{
  "model": "contrastive audio-text model",
  "encoder_activation": "silu",
  "encoder_depths": [1, 1, 1],
  "encoder_stem": "single",
  "encoder_widths": [96, 144, 208],
  "encoder_rnn_layers": 5,
  "text_encoder_norm_position": "pre",
  "text_encoder_parallel_block": false,
  "beta2": 0.98,
  "batch_size": 128,
  "epochs": 3.9,
  "final_lr_fraction": 0.01,
  "weight_decay": 0.4
}
Rows from block 6 of the text encoder, named by matrix and row number. Rows with one number belong to one neuron. Each number is 500 + 25 x the weight over the matrix's rms, rounded and kept within 0 to 999. All counts start at 0. Numbers have three digits each.
# gate: MLP gate (text_encoder.blocks.6.mlp.gate.weight, 672x256), inputs 0-85
# fc1: MLP up (text_encoder.blocks.6.mlp.fc1.weight, 672x256), inputs 0-85
# fc2: MLP down (text_encoder.blocks.6.mlp.fc2.weight, 256x672, transposed), outputs 0-85
gate.131:500520499489501457500500494502533500499516504500500509502500481514501517498504498540499507498466501544497500500513497501478498500499499507502500505499478497501501499499533495498529500437542501534512542516500508498515521499494446503498500501501499498502499499
gate.132:516503523499519499509492472501546476478374543509496505570531502437512526498498463491504560467454449509499488504461455500502436517499500504508478542456464462503472500559499509477502517433525517505427512503421500500530516464494470509492495506504481474512503478
gate.133:495502500500501493500500507500500437500466532501515540514500499472560506537504492503501597501492510500523494533490471500492447508498507502502478500479498494496501504508503537499497528496501470500500504500491500500501520490481495503494451503498559478535500499
gate.134:500500500500500500489500500512534500500500500501500500500542500500500526500500500496486520500500499500500500500477500500500500489526448500576500500500500500500500524500541500501500546500471537500504500500500500500500500508502466500502499509500500500500478492
gate.135:500525493499541500500500484500500436507491509497452584500501517500571511483458488501500556500500500500500483500428489500474389507500462511568500500483419393479500545508500500507499559453506507520451484500497500472500463500492500497483500500501499500500500441
gate.136:505524501484551501495499498507582502506450553458476505512510558535502543498497452541482583468469496498522404500459415463511396509473498501506551506464469498447495496504499500483499521471501592494510511499482500512501504500497492501499498499505478482512489476
gate.137:499508492500531489499494501508502467519485556478495586500501491466499509494509487506502524491512500496520428519487479500542451528458488502509498559492454501490495494502511523511550503474505532505455497498436516509500497499500497512494479504515490462503503494
gate.138:467550487500500486500504500486567501522488513500500549533515523486488510489512486501511548410499508492414496500480483490498468513456501502533483510484486500476468516556493517501505501501511493511501520500532493499499499474499498499488484529562541489524506472
gate.139:502495498501504514536475495501550493500456502500496506507520505520507538496504488500507548504498494488499471525478463492496456527493517520525469509472462512462549500511503506491499501498561502522514499471498443495501515482471499522429497511499489492511494456
gate.140:467498498499504462501473535499496497499499502500511510526532499501534532500499497540499508499498503472504499503510498506534461502500500500524489498499500547540498500500489500497502521498502499498500505499498499501501499501497501502494526512500502498495499508
gate.141:493585488506513496512505492506497490500474572445500519500514501500512582487500489503582589488497487495501518543436457507505443521466411503528464513473460485499500501509491499513506515485498485478496501543447481500496499470491432466480472508507500466567486514
gate.142:498530500500505502508468502508537500501471517483500507503557503464507556504501489503493513483459500502497491502487531500495486505496500500504501508493495497495496489501500496465536503480500503504517500497496502500472498500500480539493502531501526491521504493
gate.143:510500494508512499500497463501513490500487554471448506506501491498499519499501495496497575488480500498504398544438383500500452510550542507545495517487450492456500483514500523471500487458505500500500495514500485506500500499480499500469480511500500500515498487
gate.144:469509500500500500517500500490500500500457500451500500500500500493500523500506491500492544500501500497504496536500500482501500500500465509547500505500514500500500500499500500500449500500495500528500500482500500500521500477500526500543500500468465461500500500
gate.145:513481500534501500500500500482554500500471500500500530500522500500505556463500500466500607500487500517500500512480449500500500500500500500546500555500521473477538524500500500500499500455501500520506500516500449500500500500513500500500500500500500500500514500
gate.146:502500508475524500490461499469500500524500500527545500532500511500500500500496500522518545500500500500455461500500500520499500500537490468500500502500463496510500500561500500505500500500542500480521465540500521442500500495458487500507491500558499500500500500
gate.147:496535497476514498522500494508501501501407555499490589500521513499516501481507454478480522452518498483514502522458439494505463500499495499521500495481445462499498500510538476488568500500570501499514500515497534546501500500486496499491489485500524386502452486
gate.148:463500500530543516500465500521500484500491500500500550500500527500476500500500500484475509500500500469500500500500509490500500515500500500546503500500500500500500500535508515500517500473473465500500479500500500490500512500451500500507500500500524509500514437
gate.149:477505500456505514496502499562543500535451507503498500504504501505569463470466502498494510456446495494505462502492448503503456505500504501580523497497486472497498470504496506496505476495502503498505501496500483503500526497494500545493496498514497492500550501
gate.150:501501498501501500483465502499501529545498501495498551490500521490498552500495501500500517498497498500500496507498497500516483504502500500478500503499501500497498500499491501500500540493503502543454500496500500499458493501476501498497501498453489498501516464
gate.151:500500505530500500500500546500500450538500508463480500500572499500511500500500500500500503500500482476537458500500447500553446500500500500500498513500500500455500500500485500460476500500538500500490500500500500500477529500500500500463533528521500437500521500
gate.152:510503490504505499501500498499505465496438527512493504503499503500500530503504505480541546500474496452478434495369436508502444568500496514543507523496496477484450491497500508500499501498504495563441507489488471473499504500515513501487504503529486498507477495
gate.153:500500500500507540500484515500500500473472500500500500503500500500541514500500500491500527500476499491500491500486500500523436480500459500523485500519435493500473500506530500499500501446501500500500500476500469500534550520500500471500442500516497501500500500
gate.154:499500517497559500496500525500508495500465515527546584550485522500530579500500500500444566500493497529500462500447476510487447499436500506558470500436485483428500500500500500428500502427521500484469500500499500500501502528491500510470500499506500474506528500
gate.155:498500500500505494464501500492500499490468509500450501500500533504500503499553441500500564495499464475506493477426449500501471526501488499545510497455495494417500518506455516484498500488503533507496499471384536504508486496480499510500500500526496491510493500
gate.156:499537486506529497492496429502576503484457529493499506498530507515560503446504497447511540499492500491512484501467393527499476600499500509532498519478480497455472572536515496498492519414493491540494486515493494501501481500487480509440495493536499471533527397
gate.157:483509488500500506500504500509500442555471568498481516500507502495500528503489494500502551549514500498522488489501476499500484523500500533542490499482495494500501530500507511500488500481499500520495493500503500500501500465501464500433500500559500486535494490
gate.158:484522506493525527500500500517500500518460535500500500500500553500542568549506500477500640513500498474486453500484433500488426565500475522512473500497467497500500500500500497509500507469503575562500569498480497500502501476500487521424541499530500447568500497
gate.159:481500551500500549500500500500504449457464499500527500479500500500503516500476500510504516490454500509500446500491480500491500533500484507535500474485500499500480500514500499500500500459506500518500500480417490500500504500491500500487500500500500478569500493
gate.160:474499500500551529481496500500500500500413507495499536500504500451500500499500507500500618496500485500500500501429480499500439500500499500574500505487449469487500500504474500500499501497500506509500499500478465512461529497500456504514500513511498491517498498
gate.161:550542460505501500500500500503519500500470512451499500555500524500577561500500499500501557500501465513503500500465460509500464526499493508600498500484448494485520497511500521498500512500504500523500555500500418538500502476498500522498497501500486461557485466
gate.162:498556494500524480538505500499500453501429579500514514542509508500505524495497513505500625500500500517501498500402477545547473573500499501506512500469475454487494466502500550491500501484502494505504498500487500500503473532498434503418487502504501491510498499
gate.163:525551500501575500519498509492500500500477501438500521500500480468539577479500500500500605499472493507502479537500500515526434500473490574609536500420496483500484502503501500498500506493500530500500500497449500500500500477500500500496451500500500500534500430
gate.164:500522500499551500531460471500547500500450507496502573500500500449497511511518500500500500533500500500473488467492461500489432500480500500596500498493495451500500501500500500500500542486500441500500500501449500533500500500500500500500500500504500500538500500
gate.165:500500484500551491500500500502507500529452529500500525500501497500515501500500439508478545500499500505500490500454490500500497546497500500504500538445492500499498500529503500460500513413525500500445500500500499503462500510472498500422501500492500485504488443
gate.166:500501511502529500522500500543506500504494518496500472503552575500510517496485493500500657500456493500501480501398393500501460572500500500537500500414491439499500500500535500493502509409500497500500526481478496512501500510500500501478499508501507432504500499
gate.167:500540466498515500476500483501507472501499543500473518500509526459500500500500499466500548487502500485500497519504495532513459500499492509519500561510500500520510500566502453500516500487500500502501537504498500500500500486446500500500500537501540472502498500
gate.168:454465485495500512500500500510500500520497531500479502527500525500502572500500436509500532500500500500555493467496497448496493500500509504500500538500453473523500487542500505500498500500523500474500500513500538500527500460526505524500503498500498499492500462
gate.169:500500536479500560500500500496520500500488517500469500466495500500511500500509500489500577507525485520500481525500415500498464500500524545520493507500442500500469474501502500476500500517500500500520524500500443547500500500500464510512456500500500500505500497
gate.170:500499500500500500500500500552500512510459503485500511500500552500566500500484500525500514523486500500548500453500500500545472546500495500513504500500500500500432500500501500403501500498511478500500500500485500500504500500500500497500500500500500500500500455
gate.171:500500505500503500505497500482524500500500522500500500500508500508500538500500525500500572500500500500500500458444469500491500502500500500561493521494500505500504500500500475500500567500500500533500473500481500500500507516450508500485500500500500486570464500
gate.172:500473474500546500500485500500506480469435601502499533501478519476558506500500481503499630494500491500500475555459476504507466533510493500525520502492500414500497493506494500480500503486501510500500500500500466500501499441520500547488481500512495486498508495
gate.173:460526500500560474515500500531500500500479507500500500500500500530508500511500500500500500462500500498501500532500452500500499549507500500500500500461500500500487500500500500500500500505515483500500520475500500478532500500500526500491500500469476500554500500
gate.174:548502496500500500500483487500523504500406571499435511515582531513515522500497497499508616494497519454520474501448436500501379516500497483524493555488492500500501452519500500494500500477568490500500502499488509471504500461420500511454491517500501465500499450
gate.175:500500500502563500500500499498499500500467564488500500500500500529501500500509500518500516500500500500500495500491497500529500500500483501500521500418441500475518500526497526500500500500509553500498521500500500500500500488500500500500510482557500500549500500
gate.176:502500496494520513533490499500444473506484500501500506492513504501515502497545482512465638500495501472482476526491466515500476568500466501530501481509458480489501500504499500501504509472501506500503500500527493500492511471454501513492500539551539482548495493
gate.177:500499499500551506506522498525500500500473512527498505500543511475503546500500479500501564454500485500472490518448475503500501502500500507502500504495486481493499498508539500495500500492476501535498500499500486487500500445440473505502500501502469432506471499
gate.178:500499492500501500500500500490508500500467517495479514484504505500577503496500500500500570483500500500500476500470480500532431510500500500534500519414488448500491449500549500498500508400528526505500527488497488511500500454500500500482466563500500499525491500
gate.179:508496468560545544509498499494502493514479530500499514554519537500569561499495497533500688498456499503555478491426430507497432515472494514533501501499499496487487500524476503509518510480510489504500480498452487497498501455500501500487475504500567414501477499
gate.180:500511453500502519569500500500522500500414500500489500505500500500546513500500500500500643500411500510500489500500475500500437547500500500531500500400512498488500462500501500463536500489552500500500500540500500521528500500486515500410477500500521437504481500
fc1.131:497498500500497545523498501500498502543461543497497456497498500498498498501499502500502509489514514501496503499501451499486524499446599496504542499501499529499498502500503499494439486498490501493500499531501501502500496500503496500539501527500503504500543493
fc1.132:481535501505524524520493479498517522529517498492512501483486502499488484500494496496533495490542488506421499391533529506487499461478488485477463495550495521518533505498523491533495484474487479504467500494540503500476447552539497489522509499498551523523475503
fc1.133:399500480497499493500501504500500533495551507480524499548502500500486500499500460502500495530500466495507542517532522513501501463513500467497500495501501591476507508507499500496500494502487500500517510507495462513500499500496495505500451500539500569503500509
fc1.134:500462500500500500479500500500500500484500484500500500500500500500500500444500531500571493495463500500500480500504447496500500543508519500571500515500500500532500456579500500481459500508501500500494500500500500500500490500500500500500487500500500500500500518
fc1.135:500476501500499536500500475500562469500500500491523490500479536517512508489501459499489510500501500500543522518500500500501500528545515500500500492500500500496500500388500495500500484499506539463500500518500500500500470509425538500519506500512462499461500523
fc1.136:442520420499500515487524490478505507571471421494500443454505569570509504474526495510500491496511499501499500485513432502498466476499424515496491501509511492502486554517496479501509495490512492512455498556503493472571523500501501473499489501497506517531527490
fc1.137:499507506452500505556509435505500496512450502499557499507501531519505507500542478496500611485500456485500497497486459511513397514500496476500498507499492485470514492504511499500501501500517493499435509500503534501500552500500500576499492564476524488501500487
fc1.138:505500500491475434498499509502500543519500501432497537530546545473509500500500560501511470492519479500488500500500558491531473487485495500499525446500530500469500504512531499539490488547499539553500500565494500548500483525501509488500501500502500501516480500
fc1.139:505498501437494461495512497457500511527499539530477498501492521495503524485514495511517496497519533485478502499501500463488591497500461543488480479500519495500567500461535501575488486571479501527447487499532498468471529528506506538503442507500481500511427500
fc1.140:499497505493501455553500500500499500520572499501502471499500499501501500545473499501500499497500457502500501466454501483508501532528498501544500436503501508539501500500499501500501517502499537499438502490592517516525500501499499499534499500500511500499499502
fc1.141:500529500500502460498496495500523569489483511481492513499527564541528550456517500500493521484501482487492474537452477519526440499469503529512513477493444460500545488512582485474499486490457502524500441532513500502445508552487500552433493476501488458513509500
fc1.142:485490494536563500508492474490496500459485517500495522440503515449516494500509489504463517500502488498490480508486503510483481523483558510513505508491482502501500460501510454495493489490501503516493553536587541513482500500503500514501500508502500488506500451
fc1.143:558511499532498441497500564503480472501568485508499509510494465494475549544501505465539514480512498499552556502489463497516499501471625545499554440431500489471489493500508517509501452507590510557531512499500501552534500494491536495498514522500483535494512483
fc1.144:500500500500500538492558496500542500500500514500500500500500500500492519524458500500484500456500512533500481500500500500500482433500500500430501500500552548500500500500500519500500548485500500500500500516500531509500500460500515501547526499501558500476454500
fc1.145:445500500500500500468500500538500550500438447529500500490500488500500482558500500533500500500500500445500500500500502500510500500500500500545500500500500547494500539513501538498548499500500500500522500558500500468500477502500500500500523504500500500523500500
fc1.146:500500500490501500500500516500500478455500500499496500500478500535500500500500500509512512564500484500500495500500500501500500500500500500500500500500500507500498500500500504500500500482501556500499500500517500514500500528500500500500500500500455500500491481
fc1.147:520501507500502515503496500500499470510500501496499500499501547500462449506489497501554500499499492542501550500497511407501566548501494436469502498497498501468499498500501550511460500499468500498554534507496501492502469503496496500465499499498477480490471501
fc1.148:506537483487500511500452537458500492500500500453500500500548500477500495534500500500511500532500531476499480500500500465500605500478416500478500464486500508509500500486451500500500482500500500491500557453578500482492551500500500500500500500500531500490523478
fc1.149:495537522509491527509419497505520503507507432491502506501493500500506491499509500492470496586507501503506506479461507496465505495496494454508496512500502598512510566517507494505429481542491494506493540490474494493494496478507498501506508508495478508541493486
fc1.150:500538500525501499499514477502500500500489489500500522500515467500456500430500500537500572514559501500535501501498499498500502485500549499425460525500535500500499500499503536500500491500501500465500500501483481504499498500526547537500470500465448443539500504
fc1.151:536500489500500526546500535453457526500500475500499500500499530504500500487507500500500500500500500500500500497500500500500576457500500500500500500501500537500500472500532500500500500500511529500500500536500489477536500500500500500500499469500500507500500503
fc1.152:501501505495508579501545490513501517500493497454501498502538501495513581492439485501571511496499531542494486487489489494501433502442486440508499501491494505564500493494495492491500518508513497550548502514485487500512505495533504500489525579503502500501502495
fc1.153:500500500432500500500502500500451510529481505548500500500500500453500500503503521500500500500500500509491500513555507477499453512456464500500500506500500522500500500506553500435500527458500500466500488526515500560570429482500500499488500485481500496511474495
fc1.154:500500531500488506500500507500499500500506504500500505558500464500496533507475500500500442500539500577427509485501532500478500517516452500500479500504589469519500500508520500500500571499500500500479500473500500500500500500500509493500500500494509597500508557
fc1.155:500500548482493498468487507543500500500501534463500500500499452500500500503501493500500487500500551500516500515489489524500498502500500500547503519494500500500500502500504500497500579500503500500501499447412537498516508460500500479504497495539499499510500500
fc1.156:507499495520463501500500484502473550537372566499508501501502559502524500526494414519515540497499494528507509500489455501496497520528500513509480473497487526499504500620513500475500502453496501496449409500497467540502499500499500499489492501440535480550528492
fc1.157:500525538490500510500496500579506505529500500500500500458501539497500499500523500499500500500458500512544500500500500500489500469500475500499483497536500500489542470479493494507500503539500499484500540544500500500499500501521454451572548490441551511527500500
fc1.158:500466488500393500500523500500500516470499500500500500499500500500495502496540459500500491500500500500500501500500500500499550494537500438500500500500525458528506500500572467500460500500431500526504486546493500500500500500499500500486500475504500500500500500
fc1.159:527500495512500500500500468500500469507500500470500500555500487521505535500500500494500500511500446553506500499500573500500513432500478500500500500458500500500522513498500500502500500500491500500501500483596506502524500464531500499486500458500492588500510500
fc1.160:574501502481500470491500500500522500500500500500500497500500500499573466500565496530500500546500493478484500500500457456580500500500500500500501492478500499481481496568500533500500471435564477479499540500504501459500483434495500500500500492453472487500514496
fc1.161:500500500500499536500520507460486530518426444500568499484500500493500500477500513548511462500538499478498465500500537547505526499508500500496501500519500501498498546498499512500500500500499509500500545500497553491500507518502500500501463500529496504500500500
fc1.162:481477485500486500596497500530500500543501496494501518486499487446440500453493455512527462500526506499494574480544515500488552481501485480488491506561523502515502509500500495470500511500376437510486386544499491482511520542513523496500457500504505506506467500
fc1.163:494498462593506531505522500500500500448500499501520500496500484511491500469462500500574503509492515500500486501500498552500501500564500498492440500526508500500460561503500491477553465500494494495483500519507484500500500454491500425500474526500513500500495500
fc1.164:500500500500498500517500488500500500500553436500500506505477500435500499438499500502435479570500500500500517500500500521471522501500500500500500507493520500529500529506500500441508547500539484500507500463494461517500541513441500492549508500500504536510500500
fc1.165:500500511546500500517499509539442563500502500500446510501500500500500500500500470501500500526458546468500593500465481500500476495499500500500514485557500474489500539504500500500500491500507500500500551526500479500500489500479500500548500520500482483468532500
fc1.166:542491500500536518515500470500471500515501500500500500476500500500504445500500523429500511500548495500471489465489461513500480500487485500489500500506500480499445476502500500501500500536500492416500491484499500496484500523500474536543489500485500519523469500
fc1.167:461535568486500500491527500500528457539510454500500500500500500500500499500500500462500473446500500520500500473500476494507490483510468500500502484493500433500500518535500500500500468500541500500471452492500521500500500500500552518438500444500500501499492500
fc1.168:495511500500499500502491500500547422500500499500561500500500500500500483500500499479515485500500499500500501503522504500449500500500500545479500530500500463500500500455500497500490500500500473500431476505500500500547500500500500500500522483540500500500515500
fc1.169:500500500501469500479499555500500498500507500500500500473530500500545500500500481500464500509500500500500500500500500533511500501539500500580462500520500576532500500500497500500500500421500500500500558531536500499500500500500500521500500500480500432474494469
fc1.170:500500527494504500500522500478500500466455442500488500500500500500500470504500443451500500500500500493520500500500472500500503500500500500528500500547500547500500434500500518500523500500439502500500475500500500426541500500555500500500500468508500499500522556
fc1.171:475500496468500500499500500500556500499501500499500500471500501499500502500500500500483476500501500519500500480500433433500499500501554541433508500504514500490500500517500544500500556500500500500500483500500506500543500500500500500500518500500500509500500500
fc1.172:429500493505457500492528494497451490501528489499500509500504501500500553484476500483470501507500500499497536500535500500499535501500501500500516500500529510431520499503501500500433500507485497512566492500553507531490490500500500500540495509500504534501500500
fc1.173:500549500500500500573500493500440481500500500500432500441500548484500500466491500500500500500500500500500500468426567500466540500500500539500500481500500500527529505537521500500500485501500500500481483537470500500520500500500492500500455500500556500500590500
fc1.174:499500514500504545499506500501484499492500490527490500482506499500499483504524500500509500570500500528500491500516501524501492507500500509484474497500482493500506500500480504485506522520496504499517502500500500534504501453561494500500482503500435579477436539
fc1.175:515500481500500507500500500500466500542500553500499500500495500466500500601495500500530500452500500486488496504500519499500449503506500499500443530500449505500455533500500500539500500522500550500500510500500464500495500500500500500500500480500493521461500500
fc1.176:450464500500514505502461562463480499503482537498499500494504513503513539546500502507500511499488494509500479509500514500502489521500479502509501496495444531489504500403494532490500500484525500537526512506500504481552500490539495515494500497500512514488500500
fc1.177:556500500478500493492500503433492500498510491524493501527460485448468486452496515438481536535500414511500500521535515501490501500505540500477465497544499503499501506506492485466504500438500518500500500500528475506501500500500500502508500430466497500510520503
fc1.178:500500498499512574506495538493500487511500500481451504497500543500578500468500456502448507500509552500500500535500500502498500452508500536500500467508419500500508500500500467575500592500572500514531499434500500490500501593521491500500551500500500457499467432
fc1.179:500513497530499505507549479508499499499498507500500490501448501499499499527501560503502487502504501497511470499516527501500528515542513520548530499501505542501523485438445453498499468486474508519501499499520494539472499508492446478502500504494506531439511462
fc1.180:500500500500510500553455480499500500550514612500500500503498500500500526500478500500534496487553500500501500500536500503500500492496496501500434500500418500507536500500504496500500494437500500494503500469523466481470500500500500500500501455497500500502488500
fc2.131:499505500488506500495502500510496500497500495496502500498505500504505506493501498524496500498499504510504504498492503496501501493496498504502492493502500499504500505496501494499508511508505501502499504509483496496506484500503503500499499502502496503504492515
fc2.132:512538422540294468490497501461494519495548504496506513441538509476477500503497482511572502506507450357501501535555427532471518524517512495496500542498527471525497506571490516471474481483419508541498444422515508565473497503429508493498459495557495495472501457
fc2.133:501537497482500557474473513498499531522457526508510499500613501512500478513435487515500500536578500500551471530500463497494478536500505499500463482498503444472500499502499500529512424504499498502586514511501496527466448524521502493539500439501497491500463520
fc2.134:500500500500497500500500500500500499500499500500500500500500500500500500500500527500500500500500500500500500500500495500500500500500500500500500510500500500500500498500501519500500500500500500500500500533500500500500500485500500500500500500500500499500500500
fc2.135:500500498500475498500446551500458501500501520498499514472500500497501498500500500501500500500493500500500500501500500500500526500500501499500499594498500501499479492501500500483478510467500539500504483477500511500501500501500499500500500414505490500500500500
fc2.136:540505500508506432473522472502502534500501500517492540571500423489487501501519512391480462512516538424488499500499556477497548489501513498643502510500501445511501445483501673502499465502500502502612497501518501503435426499498501502499500502514500499448500498
fc2.137:463492585536537568511443500498499458507555496556486541495502506466472493579492494491485478510485517488473541445445523503552531518514538455494499503498470551438441501449455549500500501509509550486498517455495507529529479440493438490498519544521499521450568500
fc2.138:498471502500467488501501500500492500486508500501498499501500500492501492500500480500551509507502502499500500551368397505481511502468498500500584500497499473500500500503499498439462500500468507499500502505500502522501500499447500461493500502498499497482500533
fc2.139:529513461427524533473556551520539485579532500560525522522500523471504493549458499499483516501550513508514500499399490482471500497508520494558461458503505498451438555426504655526500492525536521502559522546449545536498470493523474468521524501501479514496498508
fc2.140:498497498501494498505462503499508500501500499505615508498493504488497495506505498498504502497549507496494505498500499497493503496500501501501495509498504498476499468496510505503491496506499505505493495498504500496496571492503496501502504509505495501502497504
fc2.141:501533498500508467403506497419502500500501451634467502502538565500361501537481501499499458573484513409542596439360509485563500500528549501500468471499496500375463532475424659502504445500472581503500497501424501546500505442458482499500501499504377538526514500
fc2.142:504478500505541500541548500500484521465500501490453501500500493499522559514515497500479500495503501502491500500500500525501530500500498499500475518492501504487497460478498491500503501500500498495479545486501463502499496500500497494569491547508529500471467537
fc2.143:529500499542458388469511500500497502491432540499559497527463492504480505499504501502502498482500501436662497501500522478501492453504536500499499543498531486521500493550500518536499467500501497487515446478506498500452499450491508478501477498501442449489499415
fc2.144:500500500500501500500500500499500500500500500500500500500500500500500500500500475500500499500500500500500500500469500500500500500500500500500499500500500500500500500500500499500500500500500500500500500500501500500500500500500500500500498500513500500500502501
fc2.145:500500502500500500447500500501500500500500500501500499502500501500500611500500500528500515500501500499501499500499500500500562500500500497500501500498499500500500500501498500500495498499500500500500500500500501503500498500502499500500500500498498505498503500
fc2.146:392500512513421500500500500500500500500500503500500500500500502500500500500500500500500500500500500500512500500500500500500502500500500499500500500500500444500500500500500500500500500501500500500500500500500500500500508500500500500500500500500500500500500500
fc2.147:495509503500484484505488506528497484511503503466491514497486507506467495500516485518502487493491507509496503507458510477501510481473505495595463501484494505531490501504512491501483515499512503501556499505416488503514506501509494498514501493496486495457467501
fc2.148:500500500500500500500500500500517500500499500500500500500500500500500500500500500500500500499499500500499500498500500500500500500500500509500486500534500500500500500500473500500500500500500500500500477500500500500500500500500500500500500500500500500500500501
fc2.149:490500512498508500500516500518507533501500500509506496523472521487515500508527489567499483497503504500499502486495509500499505474483500545496481497481485498491502500493534500516486491507501500500485521521495497514500492500528493506526484519492495500498500516
fc2.150:499500501500530504506501492495497503499500493500500496500499508500508523500505500498500500517506499500490500497501500505500509500499498508499495511505500498500511499500502498500505498507493495504494500469509493491497508500525500504500500508500506500504487496
fc2.151:500500500500531500500500500500500500500500500500487500500500500500500500500500500500497500500500500501500499500500500500500500500500498500500500500500500500500502500500500500500500500500500537500500500500500500499500500500500500500500500500500500499500500498
fc2.152:489492497528510511516533503483490419480572436498585449494499462564511543496483500489560511439488524507536487497498481531536495513550476506458530504532512503548543491522453499499552499536494442481464525534500440499501544493497500448446565533503550615488461498
fc2.153:500500500500500500500500500500500500500500500500500500500500500500472500500500500500500489500606500500500500500500500500500500500499500499500500498498500500500500500501500500500499500500500500500500500498499500501500500500500500500500500500458500501500500500
fc2.154:501500499476518500520500501498500499460497500501500498500512500502500517500494500501432500502504500501508480500575343518501453551501500503499525499602500489499500501500497500499536500500504497499532501499500513500500565500480508499491500499500497499487500546
fc2.155:472499366475353462521500501523499485488498500506469501498499506413501499495519432579531499500500500501500501500491500505502595499465502500493524541425498491500501500509503461352435404524468585541370499502503499497502500498498499541499500503501463501500468502
fc2.156:499514572507499454441446578506519453490415622502435498522390501498497588526533528488497503475469498502498446511565597401512489497500565503554573566454500492476448441504506573506345501447583664500503509395544697507506457527500505468500515446484413428482610501
fc2.157:557521500501500491460500463508536511516499500500498485541501500553483500499500649448461501513500474465531476500500500480500500499500544500521500475494500500521489500450489608509503500499526499499540496499420511502485500500500531500500500450500502573501556452
fc2.158:591500499421501500437500493500500514530500499500500500509500494524472498500464544422442481501533450499530462500652500458498500532520500500580501500560539524500492501500501512501539500511507500500540477500501501499453500500500525500500500498501508500512499500
fc2.159:500546500500506500501500500500500500508500500501500500500500537500500500500500500501500551500602449500636349500500500500500500500500500500500491500500500500500500500500500500500413500500500500500500500500500565499500500500500499500500500500500500500546500498
fc2.160:500500502499501501500500500500500500501499500500500500501494501500500500500499500500500521500503500501487413500500500500500482558500498502500500500474500497500500500500501500501500421500500500500500499500522501474500499501501501500532516499498500501500500500
fc2.161:523520503516498499487500477500507509506500507451328500500487502512515523446534536489497501500499500492501480494529506495517500487498504500500546570498579500542501459501505444526500495540436491527440494481515390500482497511516501499508499587499501499508457476
fc2.162:501500498489543497499490502522500501500499507512476505500500501486500500500530479501518500500510451499498499511499500476466510472473508499522501500461500500521485503496473499499452522500500527554499500500498498535499495501500498501500500499499482436500500526
fc2.163:500499468431493499500500500500496525501497499500500500498504503500501500500500499501500483534500498501501500562461500500499603500499500517511499497500514499499501504500501500499501502516499500517499499513498500501500500501501501494500500500501502500500478520
fc2.164:500500500500500500500463500500500480500500489500478499500500519500503499500500500500500501571500500500499517441500500500500500500499500500500500500499497491500500500500486500500500500500500517500500500501500500500503500485500496500500502500500500502500500500
fc2.165:500500500500418500504499501500500498500500500500499500500500500500500500501500500500500500500494516500500500500500500499500444500500500499500500500498500500500452500501501482500431526500500500500500500501403500500554500500500500500500499491500500500500500500
fc2.166:497423533501480540537500521488505480510500500501500500501451524475573424535497497500525551501482502509492499500474487501500500500500498476496498500448391500497500500500500499455494500473500496486393502500558501500707495500502450575523501500465500500444517500
fc2.167:500500498500500500500500500500500500500500500485500502500501500500499501500500500500500500500500501500500500500500500500467500500500500500500500500502500552500500500500500500500493500497500500500500500499500500500500500500500500499500474500501500500525499500
fc2.168:500501499500502500500500500502487501500500499500491500499510500500500502500500500502499500500500500500500500500500500500500501500500501498502501495500449501438491500499501500500549501500500500499500467500481504501500500490500501500498499496501500500500500503
fc2.169:500500500500500500500500500500500500500500500500500500490500500500500500500501500500500500500500500524500487500500500500500500500500500500500500500499500500517500500500500500500500500500500500500500500500500500500500500500467500500500500500500500500500500500
fc2.170:500499500500500500500500500512500500500500500500500500500501500500500500499500500500500500498500500500500500501500500500500500497500500500500500500500500500500500500500497500500500500500500500508500548500500500500500500500500500500500500558500500500500501501
fc2.171:500500500500500500500500468491500500500500498500500499503470500499500500504500500500500500500500500500500500500500500543500499500500499500499500500480499466485501500500500500500500500500500500500500500500500500500500500500500500500385500500500500500500501500
fc2.172:503587489499514492445500500489499540515519500499500489478573577528497533493497500500471491500500489494501480500457544485500501516500503535512500500539526499476500503498500500500529492500500500522547500499500500500496500500568502500499501498517500499499500503
fc2.173:500500500500500500500499500500500500500500500500500500500500500500500500500500500500500500500500465500500500500500500500500500500500500500500500500500500402554500500500500500500500500500500500500500500500500500500500500500516500500500500500500500500500367500
fc2.174:500502498435470491500461530501501499500500504500501527500508524411499499500500469502501499500499500499527500519501500460499501500499520484504500500441500500500473500521502500500410503499499529507501473500464529509501494500500500500501500497500463491501500503
fc2.175:497500500486500500610505500500500500499499500500542499510497500499501500500500500500500500517530500500497477500500500500500521504500500501500500505499487499500503500500500500500500500500500500500501500500500500500500500500500501500500500510500500500500501500
fc2.176:499500513498501521501561456498520500500477477526520498516491519501510502517513501457499500488504539497493500433517510510530469489573500511472481546527499500512519499491500517567486489537499459499471501505534435459476511495500500498500491564499572501500500434
fc2.177:523567501467536500471507500507499501500512501499589481499544499604500525499500500536481532486485502549592487500486492493514500477505500535500496493515550501499500500500499498507533506500544491477506518525462500475509505532505512471500493459479499509501501525
fc2.178:536535501500499500469552433500500547510490349500517498499515500516500500500500542484500466500513500500501504500500501498501498500500500507501498416611500500508523503398500500500571489519501501500617500501500499449500527500500501500500500500500516500503500500
fc2.179:497480524502501551508515532490497479495499499518508508505488499496488502507483499497498511481495430499496504502479401598527448501515491498412484501503483467497498478486462510506532467500519420472500566500571506500515499497487498500497509503486491535455515501
fc2.180:500500500438513500500475501500500521500500515475498501500499500500500446500500466512481500500500500500500392617500513500460500500478500515500500499500500500490499500499500488500500500500500576531601500500500501501500490576501500500500500500500500500500500501